A small image classifier, trained from scratch.
Data: trained on photos of plants, animals and fungi (iNaturalist), 51.3 epochs.
Rows from block 8 of a small image classifier, named by matrix and row number. Rows with one number belong to one neuron. Each number is 500 + 25 x the weight over its row's rms, rounded and kept within 0 to 999. All counts start at 0. Numbers have three digits each.
After each neuron's rows are labels from the 100 images, of 14848, where the neuron reaches its highest value: "strongest on" is what is common among them. Only what is clearly more common there than usual is listed. The data: photos of plants, animals and fungi (iNaturalist).
# fc1: MLP up (model.blocks.8.mlp.fc1.weight, 256x128), inputs 0-127
# fc2: MLP down (model.blocks.8.mlp.fc2.weight, 128x256, transposed), outputs 0-127

fc1.69:531464469491477466510509495481516513520545497507507446508548531520499471536520481501483504500524508489532519524480483492453509485504491460510477532487524481509525517520521512505529492511449483474456479474494498518528512512475486474539494462491496488481507522472522466465456511456516530515532503488510432481520474471517481460471499520540474490503527497531492499535462468461512443469496
fc2.69:461508484474445530509524491512517478525463509429490468496521495539494470521505495494488536499519508551552531454516508511501483508530501488506502469500499474524496453537526505491518481494541479521510557529485510494456505479516525495505500478544488519530543483538478525498562560506553510496518483494531538479491490527500516511477522473498494491489500531481533462506503507500505508523508
strongest on: order Lepidoptera

fc1.38:485518507528485515496509511474499449525459540497510480491520520499480503551481478436481498503484524460468484499544510487473499533495541529492521506483483495465508472485515495541517515501527480512522489550491499487492512487487502473505483488483486509481463519482485453494465534509522512535424499500513500544490464510484501523488442452478533513514497515435520531472500462540509524524503
fc2.38:470515489471491518506463491483507509513481484499490510494486546484496472476547541509496498496485522510504506514476546471491482483475537503517503555465560484557491516465498509493478466481464532517473531508494499523464501460510491490471510512463536542481531494472487498488526508501497464464473485555462488508478488451464542465492493528497501521490515451523475499517487530561469491478498
strongest on: order Lepidoptera

fc1.195:498492489506501512535481471504506525495534504536535488525520496524475467463521481473508522505532493523531502519515517458497520458536495492539496476436530520504454462512481513533528466494503486536538491471480501464490525537456500476520492467490498503509501449518494516513482541480498497502537480503482479533518439452507502484539528501540501493427483499491492459526496473508523497476488
fc2.195:479490497507489476482479498541459516492508482472538493495496457512468538494449529526498506508509518490506473520509523464449481459506490509525510442443539477525538501499535492514510503479518458536565528530486496527508533495461533482477485492475504459510481510504507476479515543512539477496534496485510562507523508475500514482505516500478490539516484488526517500479494536465507515486553
strongest on: kingdom Plantae; phylum Tracheophyta; class Magnoliopsida

fc1.108:539532482509483549490512489490474493518529497559487478489469469454480487521450475557514483461547478523503494497482476417503460544462482492470530524495464490480501481474497502529480496533472479531468483484516513492482460524505496496498477484501502487514487466493519496491497493486503520488495509477467488492460453455496480447524491496562498502501497499521503512512501481491531475468515
fc2.108:467497478520459479506540477508495495465496493486525534486491518569452479525460509489452466526494509503484485511496563489499480529501533545471501501502478503495490540482475503476500490485508476523469508472516483480501557494468494507496511486506499468473490492477488545542520535531479539516455478480481500503510484455458458462455512517525480488475505530520490486459490540486473528515500
strongest on: phylum Arthropoda; class Insecta

fc1.85:538479500514465486451484472516516451470546483486515482491501504534505474489472486487508512532502532473463491489552488485435534495518503473513520519501490463495496529571518555509516488522520538481501517511506525538464485476501558492469519518486487479509514491502498469502510528503502436517484484500537519513513474513514481491477506522469470503535480540496465472473496480500519454494530
fc2.85:532514464542485509495512501520504543502498491507516499472469497496497475548476494478508508539555496495487521504519535523474450502500518546500494494476509512522485487475478514548470518502495474463551517542511503473496481540479533490526497517538462448538490497496519466516531520547537509500534490486531461512450490511480514515459488547538439500478521508504473514482498506493497482489466
strongest on: phylum Chordata; class Aves; order Passeriformes

fc1.99:448512509495473521484503473491498561493481505477490475514498469524535497553498476464487527519497504500463493521500506483498511455470503557504475498469469492520505517529468471534496549537510497491473466526488541458483520517535473490502492498532540497475526503494456532477494494451531487552479444456534510479516506514463537529503448495489493488505482484527509498496528485487484481494489
fc2.99:532491496530506501530531474497502459542521474508506500495497511494534459467509524510504471521519498524475523499462443470486544525497468482508522487483525513506521458498494490489484486465469506488523503528469486468539564499531522505496471515489474539500469520496519516483477508509476508443481466496527483532457478475496447449480475545487512524461530483498487524493529516476534458482471
strongest on: class Insecta; phylum Arthropoda; order Odonata

fc1.77:513515517504513507465536525510516518511521504477539463454511501492516516501455503510487501486502476521470446475485518489441500494521537517510509501486487515463518489546526529490481532482440508488458529521457517484518487499506497485486488465439444484510490471498497513542472473536500514529533463472523449522473487492485532499512471467481483477509506509476496492502522486483445464458516
fc2.77:471491513504545507524500499530515494493524563470489503517515474535469507523473525542529507500467487511490496476456490519491501479520492514508506494501463462544543486475518510489473515488546535496524544496507477502529516469504478494502467488512521520495498492447482498463499434503483472435480477492502542466525496491530532498523493507513483548488477518506510480499499529471513481588502
strongest on: order Passeriformes

fc1.81:489535487528536509524528472516502476521500530482508465513532504557499442483495499508489508502485521475484511489498539517449535537494496487472469458480474544488510504543525467540543484538479500524540500484479523473536519470451514500524488504485489519480463508493472532531500454496514542485471517504477497530496468518482528546499523486476495494470499498539494545486505513499469548528499
fc2.81:512519559470525520502534498475521549541450482472498497514503473493497493484515494498514446526502489525478503521515524525532474505485520490499488483512492525487484467461462544503513490507486512471507481506544487465543522466504520453489517519494461508466540498523479497523511473544484518540494473517516507517474566443445533475459503490503530492519472502473498488490499497530507475490464
strongest on: phylum Chordata; class Aves; order Anseriformes; family: Anatidae

fc1.82:493484517501551553517526538526511530522553507480461484508496484488465489488457487521520506495462526472539498476464512463487508499491467506501562480538441467489446520564492518500503470488492525505471470490432536514505488515505496494489516497500472486541521487494495491516524530507494479519507519521556504500533482498507445527504530507497517489505483505512513500511499464513468532494479
fc2.82:504517508501464491518446492503514478512496480531503509469455533522533499510467478526515471505542512522502490529476518492533504503505479545506483504522531516458475475482532516514475521502524556490535458511479497481516511484535496499501470522455467466524507514480507537503496522511529544576463498503508456465483486470512481520493469514528489444540527534489506518526528484489501479470537
strongest on: class Aves; order Passeriformes

fc1.242:496496499489476491514555510499508517497465497514498518511486519455474489531490489522524489448552500482491539478496526491485514532528484421450499482504483515497499473499531471503469481519492454479494480517482495537501488543517492533521522501479532443491520464492509501482470477470512512493508508489442531496495478480507502455479552500496538468514440455476520534465515512478516491500478
fc2.242:506508516469552488469469513491490522547497503509473526508478522513459456482484474527507499461482516526526480517536479524525508481481479522497528491488532532514472489452484509491504498492493456541482517454507488544542521503478502431486527536516510530519511521507513444505466520529549513481503527549528524521502488553503461514520471506519543516489492504510509493547472497500477503498514
strongest on: phylum Arthropoda; class Insecta; order Coleoptera

fc1.31:477502501531547472512532507538483528540512491495482496496467503531499483476454528498550536511479478511465524526493490499494509483523496477483543512514531465512528518519453537513497462465453505478539523509506536501492511495465524522500469512478502479527454510492521499478532538483509545512485534542489499486486529524477483463446488504490489464496559497512550507512488546519512532488489
fc2.31:488510489505506534471489499475466469507470513490507506510554468512523549540474465519500508510479500475488484473473486524507489457522451514498476508540473450513503450507503503515471480472495460521521491552523489511524517499516530534515495486459478506483466469536492511506482477492478487477560564500547471527553495502473486493512493498486497512485437501515486511501521479515452479481484
strongest on: order Anseriformes; family: Anatidae

fc1.44:498523512506532541507519496515449456516495490529503511473456495481496501496519505496535532523543481513516498475518471497482517456550547569520490492516512522473519494533530502485501524548504484517456511508484455515496482503493509535485485484528467511483477511512533483506515531561471468504451535493467522510515469506516552496479491499487516468541493564475476505496509474510483502512469
fc2.44:476506482497465493477492462513491500506456570484467501499547474496487482502489485510508458504503486515528482501502472519500489502530504431490523463502474474466481471512491500499513492501506513493505497521510505544519555499485522526505556511487528440487507488546498522480533479533547526495469533522507506491509522504474519535517528530500524497442507470472515485484533508468507577499520
strongest on: order Passeriformes

fc1.182:491546482519517501453536506514451487509454536501506474513494487439508485503460492520509487524506522489478491495471496475486523517507489552466532483535502515540538515470466499476516518477494469488500494504466484549531491463490529492513469471487506517529472461481528496503544467472528486513483460523449472491512491510492506495521479474489448474509515483537469436512505504529469524487497
fc2.182:534522544541495499540504488473510516495482455536503510437529485474500459486509490488535462491484479514525495504542540442525494462516489480484512491521473544487446494529496490466487489485481519511466539498468532507521454506513464490494506460506494515490457498493496515520461518501514468490505525484500528464529530501525503461495481450489496501481479541511519500535467455503459497505519
strongest on: phylum Chordata; order Anseriformes; family: Anatidae

fc1.177:515459495508504551491450500531519475510521494523490501537491555484497493526522538498463495533514492518535459478503524509523471503520518500509489524485519490507502512524460482506504518511506506503472453489461472546559478467520478471492524505514455497497451511509487476441504489457486518553490533478526517516544498524486489512505491499496490489515454528481486502534548514477530513463548
fc2.177:505505504497476494529540502522521504533464515530540431504483513525518480467523481516539476492485520540489516515496451479505504502494474527509470515474490567506555482470491513480490500459496499531515495500566457505448471511485502484484493483494470518496512523497512522548482500457494486498520506459499489509501522500524451524492454516518504475461502514486443533521456474529496504495487
strongest on: class Insecta; phylum Arthropoda

fc1.87:499531505543498538467502482471491444492496495543508493465502531551466512470481506527515503486572510507492514470501538480481551502423508532519506498469528482520506533476511496498472510480517504518474480501480470538483511497485502457484498520465515502450492458499522512506468532501463480485489503533489522520486489491503486495490504490500465492505522522431455535461493519480512478525520
fc2.87:473505491481486514540495505477511491492497489501518499494522531492484524487567470480481532473475478499478483494497440488525493506494500546509532473539527526537548503463507518506512496531466510471505498576492502460504511467469478502500510479488504512512534483555537542499534471484542514477489491492466527485544489491488515524453448502558495503519495471481495486517512450491470498506510
strongest on: order Lepidoptera

fc1.53:504471483521521531521502460557498527533509449471495467513469481532502514525514488525532534523469500493466492475478465496467525512550512534558508474461528468547472489529478483499514517470514531516457514521461485525496471494502515484480473499513531540513520479451499449471500476509556492541477491485517504510469484500518507472502511558512511494509493520497478527507497504498477488481512
fc2.53:522491489490521461489471530472505532526482512501504491501508506518512482490538512489476513457505537509513516557532462463501513485486473524490485521492495521512521455508523452516543546557479475496500442509500479465500486531492493456487482500493464480490537484444490541486509489520502502490568513491533498518439482506502511509463503487507504538551480487491448495502531473514532505508516
strongest on: order Passeriformes

fc1.237:491493462480502512521506516521471537540499494487511503502493525546496465487501484486496516532524502495485549541517495551490521543511495493493499464466508539481482499529486485486499439506465485522507465515474487536550504479501505486501467510496490533500516511487511463463512451529525523497483456470461534504463494535501558498475509477525533453495505489514510458538483518553540533513495
fc2.237:505526472485490495554449495509496482508497486518500501481540509488504506468481521458531490549470475520487476463544473492530476513553493507481516502543482524472476502507496553533483491520513506471498482535465505526526475528531505452508515473555483503541500454521485509540524459543523479512491489502491485531510512483530452506508509471522494496523521460514510491473527496531496547540495
strongest on: phylum Chordata

fc1.149:534519522549524496486495516496502474506472497454425536533514484519534483490463495482496477493537486449492517517499503492521486482493510504501493493488505532525494486503527531538553514501514521500476490543530516531577509514506497529545472478525511525513463511518554505488502495532509477461489527522513543494499504500551512473506548517533517512485462498488515486515465475482489465498457
fc2.149:522508516467515467493544507483506425504489470489508522525485507493477513502508503503472512470464508530487479492466539532546487537434554484497466521461469487521512509454492510511515505474520511493558477501469480476475476519513467488497495539515529474515518491501502499506493506536480514490508497506553532525517451511492496537492504521491509575479499531510524530528495503502524546510514
strongest on: order Lepidoptera

fc1.215:459481508520458461496511503480515495543475527469521457511501501505501510504517475532528480516512495538506515543501561499463497479563492494546496477464486490487505473537460496496497510486507502483490479528516511561472458512514463492468513528495489471522492499473451496523511511443517479545519485520512496524513560490514440493500511492499495502533522524454523487517468479491488484477525
fc2.215:539450508521461510524499504473466550463543509476503555475514478521488479523446497446481455495469496471488545494499517496495527443537465524492513521503489489468479489489481537489476505525522465485488539478494502441516504496496452501492483539523491505461536472540502511504505535491488528538491498466529520491493521481513481476508469482485500513485485490477512504487495536489485510532539
strongest on: order Passeriformes

fc1.20:490503515531476543527507518531484475507531487485494497523499463520500475526479478460531494511496481481492457513502520538472520479503492463478500520463462521495481490506481528488512498490472441497443482476489535506500536519549575481466485526467510450513480498502550474531493478483509514505493476530477487517519509502498526475514486551514455488463527503455524511525468534475514489526479
fc2.20:524545475512521516430488470464507493474470518480492508459531486483515476483538493491509519509478511457516538501475485488472542508532529488508503489479544502515486540472494523489525506480495552513482522509510489513521478468480479474527503505504436540513529442520501504485501539509483500459464519502522465482504470518503458471508455513523510491533459472520540473492524477491497514455490
strongest on: phylum Tracheophyta; kingdom Plantae; class Magnoliopsida

fc1.51:499526505463500483515534521497496479510509486517525524519540571481485468496463537511501477488523517483492509532486509492479512514465497491482488483515525527494529472509509519491505509534494499492524486513505517524521540490466503434481455454480524507525469439478532430466497466458500493494523481475475563472500505508468502503489523486510480477512503468491555520471490489491563483513499
fc2.51:462502452537506493534553512506517532509502515482507485484501452505487504529533509522499515547523489483477480471496520478473549468507486498478545464468471499476486501509539534463497526523512547445506518480487499503527504519514458485469475484483494482508487504422494526514497474483519484537548527548487483458488494516511466517504511504516517504520513507508501438516497496520489458526471
strongest on: phylum Tracheophyta; kingdom Plantae

fc1.70:492495525481502507488525490505463491522491486515531527475499504490490486512544475518465494548509444470549483442497466482509522449513509497485479520513497507485534466510492467489510507542534493477469521527453480501502496531517481524530563474508523502484481457518496483478551483481505482523501523475523481506488511497505509518512437533490502468521459551526529525519492501446480468473495
fc2.70:521506476515495475496488493511503508536473481446513515527456474562493498500487535520523498541506488525502512522509529509517505496462507534503493511487459510467434478503501519499466494502498514549531494525509532487525534468486540487516522515534444559496532503499484499518553533489441502485572524525456527511521516511506509465504516506489506527504495503502508524526491449521505512506508
strongest on: class Aves; phylum Chordata; order Accipitriformes; family: Accipitridae

fc1.229:492509509510499497478518488490497508467517515477532479505508520513502519537511556502498509496550415504493469526497472488497484512491508509497530472516503497499503474475498465463489545514526494531490472491446498546473505510549471495484466540501483505458487513536486532520488498527537486494474517494493487500542477532499507497491465484499505491482512521481455529547568542477543442492528
fc2.229:496473504476517530509497505509512519470483482490539503497516473460468479516481491527465473477523505550532496539507487522523524515489495495514514477516535507506509497535496477500478543501480484541516547512531495485480482480503554528481564527520504522538509525508490539527514485480477486517493533492491510557513514497456502519475508556492448429510487486505531480509499440484497510538536
strongest on: phylum Arthropoda; class Insecta; order Hymenoptera; family: Apidae

fc1.172:491473499478492459499489509445525483519512494521497527520480490483486473487471511504508524495508502496519524493484487497495507493492462520492540474455471518529502509538477487502502499537517571524499465499490517456467475482541490523494502531489545490548465461513507550484544537504454470529501497495547509534508486478492497438485534525499504540505497512513454497472520514547446506481520
fc2.172:547526453525503517473508488496482536495467486486496521479493523523533501477495503459537498532490494489503510453540482498520510459486510530500524524478522503495509510480526523484499520505493473509514497513455506504555551533489512472471556520498478492450474460505475511483486545479470543509532487542518442475491477469504495497496525499473489450540482493517531511481509483503552529515541
strongest on: order Passeriformes

fc1.170:479466502515529545506473505473492483527517472522466522477472511507504475527488521462532516528506540478532514532519517479541539484548513479489504503522540525476487461522544522494514518506474494525477471515554535458490494477522514509489461465474511478518511497483502464514495476533507491468541562485487487509487474486532513457514505478563495528518551496481526458494512481493485491483503
fc2.170:534510480486500505524457492481495507483469551463483430510437478547525485518545490535490511472511519525488523494466483519527493489489485513484475494542467467494511526515488477483508525492545475501503474531497496536526518466515522454513525474551541490473511567458496499499501518489520496511494519494537499510479485441491528487543496478485517520514491520512501509491492534473489462489479
strongest on: order Passeriformes

fc1.56:527492511499541481512529516511472524514523499487462491508469524527497448547503469480468527466531461480517524497518488469508486518525464475457517463525491490495556477508484476504503517547516455483516467531501483506467489498490520489471455472537497477484500538479500506500456488494489515517532488508540510519512491453479500485512521479560456509487468495490519506543489503489525559452498
fc2.56:497484544470463506520512493514503471467520495536498452484500480515471461530476513498461471504498476528510523480504475432499542510484488530487494502473476513528533466537513472488500536511482494544509516450520505492484509485504520512454531501505485502433492489516503474523501515467504502468493503486461471501521460475486532463548473517485524473477460455491517472544475534482492524479523
strongest on: phylum Arthropoda; class Insecta; order Coleoptera

fc1.154:495517497487513502515509514485486471486514549497463514480468507545511504518517463539510477504519514503507522489523519478473531503508499496494476478505529449490499454477531520467524478508496500506524521537492491542458514535486466465547480473485536477504577460502513524484535499513507548496535487508482550494498471509546501488508523513493504517470449480448451547505513527522532506509490
fc2.154:479542505498501518458487516496516484498467488493514518529473507466464518495526459500480455479478497519495514509514451494484553493509528501508532480562453474477527519516503494524534525508490523552435471500485525492495510488439495507516478474450516509504471517475481491530509503502540489445470487475440529512468518499498507509521468504521496492517474462499500506523475477493454532496516
strongest on: class Insecta

fc1.61:546500498452532505496495492522524483497492469523525507538483487561488498485471532495541518515487515519534467527510497523500508474496485444517490513511513505471502481539484523504496513509476487495496499531535502502551542516507527477504475516513505471510498481471445452518473526504521523556501506480476492509455529489532474496478497481521500525575523493536501498483505548482519447468544
fc2.61:554500470424477496474476502479516513493484479501487498466505504457479509484535488487482524477486481515489537509487506491493516470519530485507487484520484516505581514464544497504518501503521503462492474466510534509492473518550473502525490516466523528474526470548486465533494541487517471512531485507537524534531533484523501499497554471521515456497486501507503499489500541520514464467461
strongest on: phylum Tracheophyta; kingdom Plantae

fc1.151:512460481496490509507528519487497523505469495470494526520463471524457481507500506512542540488460517494495514471512513448518527501505463476491526517502483533502504480517492547498517512539466450509511493540445508482509430506471484499510530527474495470528525500495510456535506506463498503501473458548494524493482521519553472496487538459523497523513504554466490502506523483537530497471509
fc2.151:479520498540521491506415483548516479524474453537520504534520504479525515500528516495478459507510487528493477500475506507491482491513485488489520503485531514505508493475495496486476480486500547508481511496485514490511521489496495493458491502497530509521516509512533496512512488489513460574497482496468467535481454523532421496496478508419519519543538500510529491486538537501483493471525
strongest on: phylum Chordata; class Aves

fc1.134:500510509515472500466499476451511494489485489527493504502502511521472498502527509449486478511498499519483482444516460477438475477513528446535492505475490494520501484467469516493484490460525491515530521550465515450540504539502517509473497520492479483519508459472458475514470478504526537488500517479533503509488501501472493511438493544523505565491513501529507501549531491560495489492513
fc2.134:502506491498489491466473499459498493432497457505499509557460500478433495519532505489521508498499477484505513472542525527473492454499471493492523482502528487502511494487473538481553496502499518524521481470474466534509515517501552488510503499474497482542515425519500502474465507517537526471495492527513469475515501495482502495492525552474458507459518482487500499494556472490470508527474
strongest on: phylum Arthropoda; class Insecta

fc1.43:512489519460480487515473518514523508467506466505493506462533501532462445546539474484481513541492445495491533505511500514492504518506511514468543499483459507482484453479491495490520499460494501490529492490529537485503509523507523501499533491514495494498484446552511471488526466484469525558544484481478542527521538529518515515509503488522512526508497530480508522547501462538555463510504
fc2.43:498506525492489434534492487464490502478511529467498523472551462482478472498484480491471492506530478500531524447496499476444532548466474463489506487504536514544493526492495525492511470493490497494487491497510512513489460489460530458533519523475516533508515489508489514496476516530506475505475482515503523461512466513508486516538509529484460546461498523530498489508476527472524573542489
strongest on: phylum Tracheophyta; kingdom Plantae; class Magnoliopsida

fc1.146:528528487479564460512505506491461461516489537502497483519522520479519484541499472486464497500492479512457518504495510509448495518496519508503498510492501451485555504497492472478542515530515493503447466504458489490472482517483468470493487530490474494512498523503470464468494516506565508503543494469474495528517491540491494461504496506485526443449517448532499474491495464503535531511520
fc2.146:470479541517522492463511458510522506479506501502489537510530553550467461511509492437482514516462495529514492474513500506498485499480490522510478486503518492516496551543555467487523472449478527492474473488448489510475518482512547476507488505468477439529493511498487511473456514523519504512491493504480506523532501524500513492545482475454460517535499500472521475484488483457516486479483
strongest on: order Odonata

fc1.130:507479481490528509499517454521490495492483464531518521560442492448437475517451486528531496477472489472515511492501508506471537534466471481457505504490469494509481507497492474496533466478497518494450491509539491520516481472521485521488490512493529490508500511504464482493463512514522472559505491502492495492505458527494463519515551511502525539486479454466479509500519469540456476487515
fc2.130:477461501493521515521499467488503541501546499502477461479535521499487524479475501520515530480475493514480497491482522511478550525513526579513509477429477546495541512561485510473515519472539515475442529510523492488546496523507503480499464523540511483519475523524504503510493482495542474522518501547492526487513527473514480486489468498526473490540527518499493472496519498468516484509522
strongest on: order Passeriformes

fc1.100:456481534520511508519497501512531503503499488493485517499443523500544471509501504528541502545472501494523514490416514448498489488519513506520485520515493502474507440519496500484495552498543490566524511505498507512486479519442518486491465496483507491500557533530524508496467521491531461470461526495504490520504490484520532518517519502518537468533483495501495506479496490475476435515523
fc2.100:472525494569494522482508478510483500517519505464511492519423492525477518534550517540496494474474494492486484509504494527525538463496511523510518523524486495512530500517456488486467494523511552453460491497467511481508471521490504505490530515515491520470512564512483496502451504516535442509481505490511466519501490512517488525478493484500496479539546550499483512457502507483529513505440
strongest on: order Passeriformes

fc1.174:510529485488512508517483484489538512509428486475459476465494471487511485493496466473457490482545454482454544535491513482493488478527510497495512513502480450507547543441411503500501528496499507529479540496516524507499491466511510495458517508501547508502477518526508473509499515500510526485463495500498522488524496514517529525496488510466493557488457487475482505478528479490483461490505
fc2.174:480453507514477494529473491541496459524517492510488526488509442498536519504472508512559508505455511484484531429509507511475509528488503487492459466528528476539500473507519558500499525521465490463493490519445484477475493508507523458547490511511461472503546504501474526487522497519527482530472530477521499516497521487506500483450468503487507554530476501508514487522497522533477524487492
strongest on: phylum Arthropoda; class Insecta

fc1.46:476512523548503483480496498478499527476484499502562510517469508487507493517535503491480527552486500504482464540506493483477529544458496459521462522498531527502461491527480517451524498558464523500508501492532538489487500516447454491478508526499489466501534535499455523507497509467556470516487490505486490457468517482542511498535486521514465514519484505462504529523494516538506521499521
fc2.46:510454498493540534531467499525509520492488482471481450494496470513491486495511516516528488524514480448515497456497540520474510490497509454490483495498487486527455498495474533508495513528486552482476465510510525486486488505485518516512540512559501545545505547467520478509488453532507506543502472478467494505524504485448522503477475482446496471534532518505498526490488504451509462459500
strongest on: phylum Tracheophyta; kingdom Plantae

fc1.206:439525481468482473444525539434524500520483505500573523481496475482467492522515517479517535524555485459461515488502494501498514493509469501509508549501481496490494457531501488536476467521497525487490457451459493513469512517501454467496513509477486504524507491476479496505497538512456531478479525522494507498513538529499542513526507504550512513516494508508513508518518529506491498531480
fc2.206:522492526537472469500503486481512470484534480466495480556485499462476494457535502503505463454462521463512483511475476460449512486564487512480516488553553516503498487470507511462502508495484509504522499504478479507482512523482482483506484539471503497528490500541509555470524426481518481521515496508477457482488474511502511498478477495529475449490494521499512462533472496478503515525482
strongest on: class Insecta; phylum Arthropoda

fc1.167:528517510490525433490447480427490544481462515475550507520548485503499505502501522520464477497511501515532524510523518526503536489486508500501511519533498529494528458516470476503515488497536530541491482498517497535544514545521496481571506519520577510501473491524501518493501517533520462506505519518494494510492461503513481462527509543525493494469515516497506513509515526515487471492496
fc2.167:471453502495516531504532504527519522485467522506496492517490513519481454553508494510474507520470470498502450537482481516529487508466517503522434500501550465499435494497560471538548526488504464507501537491479498499478517438536474513540476496483492498470518504507501522509521487482522524518516463465513499519516488488483491488508530495549542480515488505491476468489502500533473539480496
strongest on: phylum Arthropoda; class Insecta; order Lepidoptera

fc1.160:504502522491508471504492488488487510454507502520486528564518503495479491475534496515473526510523452478505500479500495516458505484475505505456524470477511513481500448513482476496493506508480508521534496503484499457499529507466499517473492537500520463554475484483470508517520487482484484529558486545518581493562488503461514531514498506501464493521534461443532510528536497540506520486498
fc2.160:496481503493482524553529502503480487531500501499486489495481470469494499519496483500488496524443521490518525507550502516470533453467476511500496457507464511525514530508498521485470485536508497484512511498495507488438492517469518486477529496494499477523497495507496510505501479506609507553539529480541521503492484464511517500504461516516509496471523501488508533559462468465514557510531
strongest on: phylum Arthropoda; class Insecta; order: Lepidoptera; order Hymenoptera

fc1.5:494543527475507505502493478474460468536506513502501491531487514429498473482512519482492492547483491489505507493478489539514500481477507479471478520500480528468513475487474497532481486504494502482472511462425542460500502521501479513568535502484478482513436457532513470513508495523467480523461512540530527487517509543482541528536465525525514495488503530515506532491488512493491460510487
fc2.5:519459498589498529536487491500494497497532535523504486479497466492511530470499507505480504510458505490515565486571487509501501512456528524484546479515523507505485481462490504458487518559511496502491532505513507523484509495471529477497496526536461495484524505485502483505543498490489464480523492469492500512501478525494512494522523495522507467501489533521475487526457434474544496507548
strongest on: phylum Chordata; class Aves; order Accipitriformes; family: Accipitridae

fc1.91:519516502532530522491504489521512513520509496506478516509477466483527504455495550543522498533509522512506513524503505467531495444508469508523546498500475512435543490534532509532482499515512493473520531510514485474474523488564490509498558549513553474487501450534468457458522477513517510525466515490480510527472502482501514532476497496486489486521497530488478534496485531534499473502533
fc2.91:493530456511495538540489497507477503505524459507502506462508499508552505530522474522533530517506506535483473470541444513477499523510515477497520503480484504529533506474473541479541505513510463531503478514534522544502514504500500528487523481475556491451501526513528522527513497477475493530549503524485468517511525500542549509475553497508474510497518469507516493489470541453480545490499
strongest on: class Aves; phylum Chordata; order Passeriformes

fc1.210:498517531537528492470458519468476499497466512493501500526507492508460478520478554510559495523488504498502522457507455509485525457476449493518486493543482513481519503571516470527510495495471487498471522481535487499527534530465494553511526486533483491551467440516486475504509512522490506504508492525491488507509492524531523481498498485498501470474522567494503472519508487538478478516531
fc2.210:494508522489531509492483486535511514462463476523480513541483491473511523531477434481499520516535512498500487446498456445484477484476502471513458529478545488506511514532466495476482471547495492488461504539495485519501522513543485538451532470498509511514482499531499481483501520535484465505487491485517529469508482486495523526494459519526479493460482491523497523459515489438496556490497
strongest on: class Aves; phylum Chordata; order Anseriformes; family: Anatidae