python train.py --dataset="photos of plants, animals and fungi (iNaturalist)" --horizontal_flip=true --fused_qkv=false --bias="all" --conv_stem=false --positions="relative_bias" --pooling="class_token" --mixing="cutmix" --lr=0.0032 --shampoo_beta=0.999 --batch_size=384 --adamw_weight_decay_other_params=0.01
Rows from block 8 of a small image classifier, named by matrix and row number. Rows with one number belong to one neuron. Each number is 500 + 25 x the weight over its row's rms, rounded and kept within 0 to 999. All counts start at 0. Numbers have three digits each.
After each neuron's rows are labels from the 100 images, of 14848, where the neuron reaches its highest value: "top examples" is what is common among them. Only what is clearly more common there than usual is listed. The data: photos of plants, animals and fungi (iNaturalist). In brackets: how many of the 100, against the usual share in percent.
# fc1: MLP up (model.blocks.8.mlp.fc1.weight, 256x128), inputs 0-127
# fc2: MLP down (model.blocks.8.mlp.fc2.weight, 128x256, transposed), outputs 0-127

fc1.236:539484490520463519504518475543516487542464497494503485479438493502464475504502501495445479476531500478528518529484520507488526521524527526482508514514466472505490478464515514529444522518498507469485458535481514509527510453475518502484467499538494527521485471487464514526483486523513504522529561511521548496484475531533457481487534480541494537536497486511493482488521538462518499495527
fc2.236:505502488502484533526502520503502537459510535473526572467533493512493486511476499481480476491474474445489470491508519474508459463507509548502474460467498513479513476500511502514469476493553523480511513534510521494512488510508456484516473494475505467469529488491461474490483464481510484460530486493462487499510457436469503499512538491514535509527522497497474496519464494497451545523546
top examples: class Insecta (67 vs 29.2); phylum Arthropoda (67 vs 30.8); order Lepidoptera (33 vs 13.7)

fc1.75:519532454531482486489500499469484523483500525488540514474574498541504526520499485515473510489508512476504508537478499511486477512490535541484517491494476506462502484489476511513482526508512539526461474539500507522511521486497485568499489469536508470516524462483514515490481515523520511533561490445527530491508441505497446527459504501481518478535543469530474505476509492475526490517501
fc2.75:500481539487510497518501498506504508479489507508510463530493492487485533536463465504507494495511538497540500498505510510509485510492487484491493509478535466496510491576429494478495481487483500447521498465478489503564519497519478485493473487507464442556546495471497484459529496526460514495478566505503515506504470495493483527511550537520503481502477530467529489530491514474469542490533
top examples: class Insecta (79 vs 29.2); phylum Arthropoda (79 vs 30.8); order Lepidoptera (41 vs 13.7)

fc1.1:529531515539472474500505502493521482483474496493445482482482483496505501515468469481507500472487486448499495482555500544501509505492498463498514521460501464489525468514483493514508492484497493486512475461494504484513510519495499478540528524493510453439438462482481456513513477501513481508531515460516540563526468527484535507483521502489494507532517424515517524512496489433495509495495
fc2.1:511485538462493521531493510478521506504563511483525456510520505477481478500523514535543539488514506502536470499501540501492509533487474533484501494496527475478552488497470504533469512502535498506489500510450492494509453520523523519531501496495493516465508528483489524523502487520509503550490511499493521524466503501457534501563520458484507509490554584537492519505480535513524493534535
top examples: phylum Arthropoda (77 vs 30.8); class Insecta (75 vs 29.2)

fc1.205:517499544573515539501492465501477474508516537506490473498519499494487506520513482500489558496525460475509491494490500507471472486496507483533523512445558473510532484484485543507472515490497465491541527494498488491467498519504508505489535514492442484493433518460506521505498510479447538480465512512499511525510543548521464547490502496511457483493536486471485480494504515506518490452499
fc2.205:514466492513488484513493471479499522483485505504510516508545518508463486500526498462532473497499519506500588538529497503488503507513516532507506532487497504482533496514502518517478514544540495515468490472520471462483512510547547500518461516543475478481534483481496453516483527477509526504528515470542488543471468493491491477505468493499505543527504517476483539524444470456478523475549
top examples: class Insecta (75 vs 29.2); phylum Arthropoda (75 vs 30.8)

fc1.4:501551542495502524517483499471508468510521485525498506493497518505475501500482505484449488498536527468540464515524497487486523501463488500437505502504499511476499528510479475541459496525493496476504479528496474475522476505483496493465497460480518502482457535504511522501469503470516527489487465465533550482561501513513471481434468499535482496541461493478434542519484480466503529492498
fc2.4:476468477532529490460536504434518543497479508491491396506515525503520496535499500515470498510418519506529501497438511526519512517490480509516487498495498477468506504500499516463502468491504507502523484520538495492495475492542494500532509480485482522544469519495523474527450511492501499555520521511502515515501509497505519498523508533487474525490471467473495500548530500523539502517488
top examples: phylum Arthropoda (77 vs 30.8); class Insecta (76 vs 29.2)

fc1.168:504528541464552530500515553550493470523503504505505523493502544492496492508529487498500497490526487434499534501451451495499450542520500514492463526465493470516502447490485504465457485481509541494515476499485494501479501454497484476544473509476467469484506535532519486490515488474504464484486492498523520482541462506494518516552476525513458509508477497469486510463505475471493477478500
fc2.168:490521508481474448494494488495513517507525505524519496522517511508467489485504533506484510527453502545483510509494500500477499488517514491491496505577445497493467515523458506491469505539492529482483509507526521532499428488486499511449489494437496492561489495452500504509525555514447478529503500459545550480496520519500502456479495497478475519480500536501521516496492510500524499548502
top examples: class Insecta (76 vs 29.2); phylum Arthropoda (76 vs 30.8); order Lepidoptera (31 vs 13.7)

fc1.117:530521535484492458504464483529453482518527508492474499487472483477477483514520501497475504470501497483513486556494503512508493569493510488470486488511499430459529485510488453522470468496492526479529478489471503473527456506480505535492464471505497455465472519486429462505493513494467496495506491515489465525569484550500511517502500485460486501479469517493485494501539517482511468492506
fc2.117:489483477475481494524487502513515504507515461523523479472512507506479496529477517511526542481499516533482470518539496557531528521529500529509493510507457503490570475538512473550501522518484517487490528498509483466533482506512460489541528510470532536504474519477520479492483515548496488514514499456549529503497517536498469512482522493494576515481481505471464450444500502501510504507532
top examples: phylum Arthropoda (63 vs 30.8)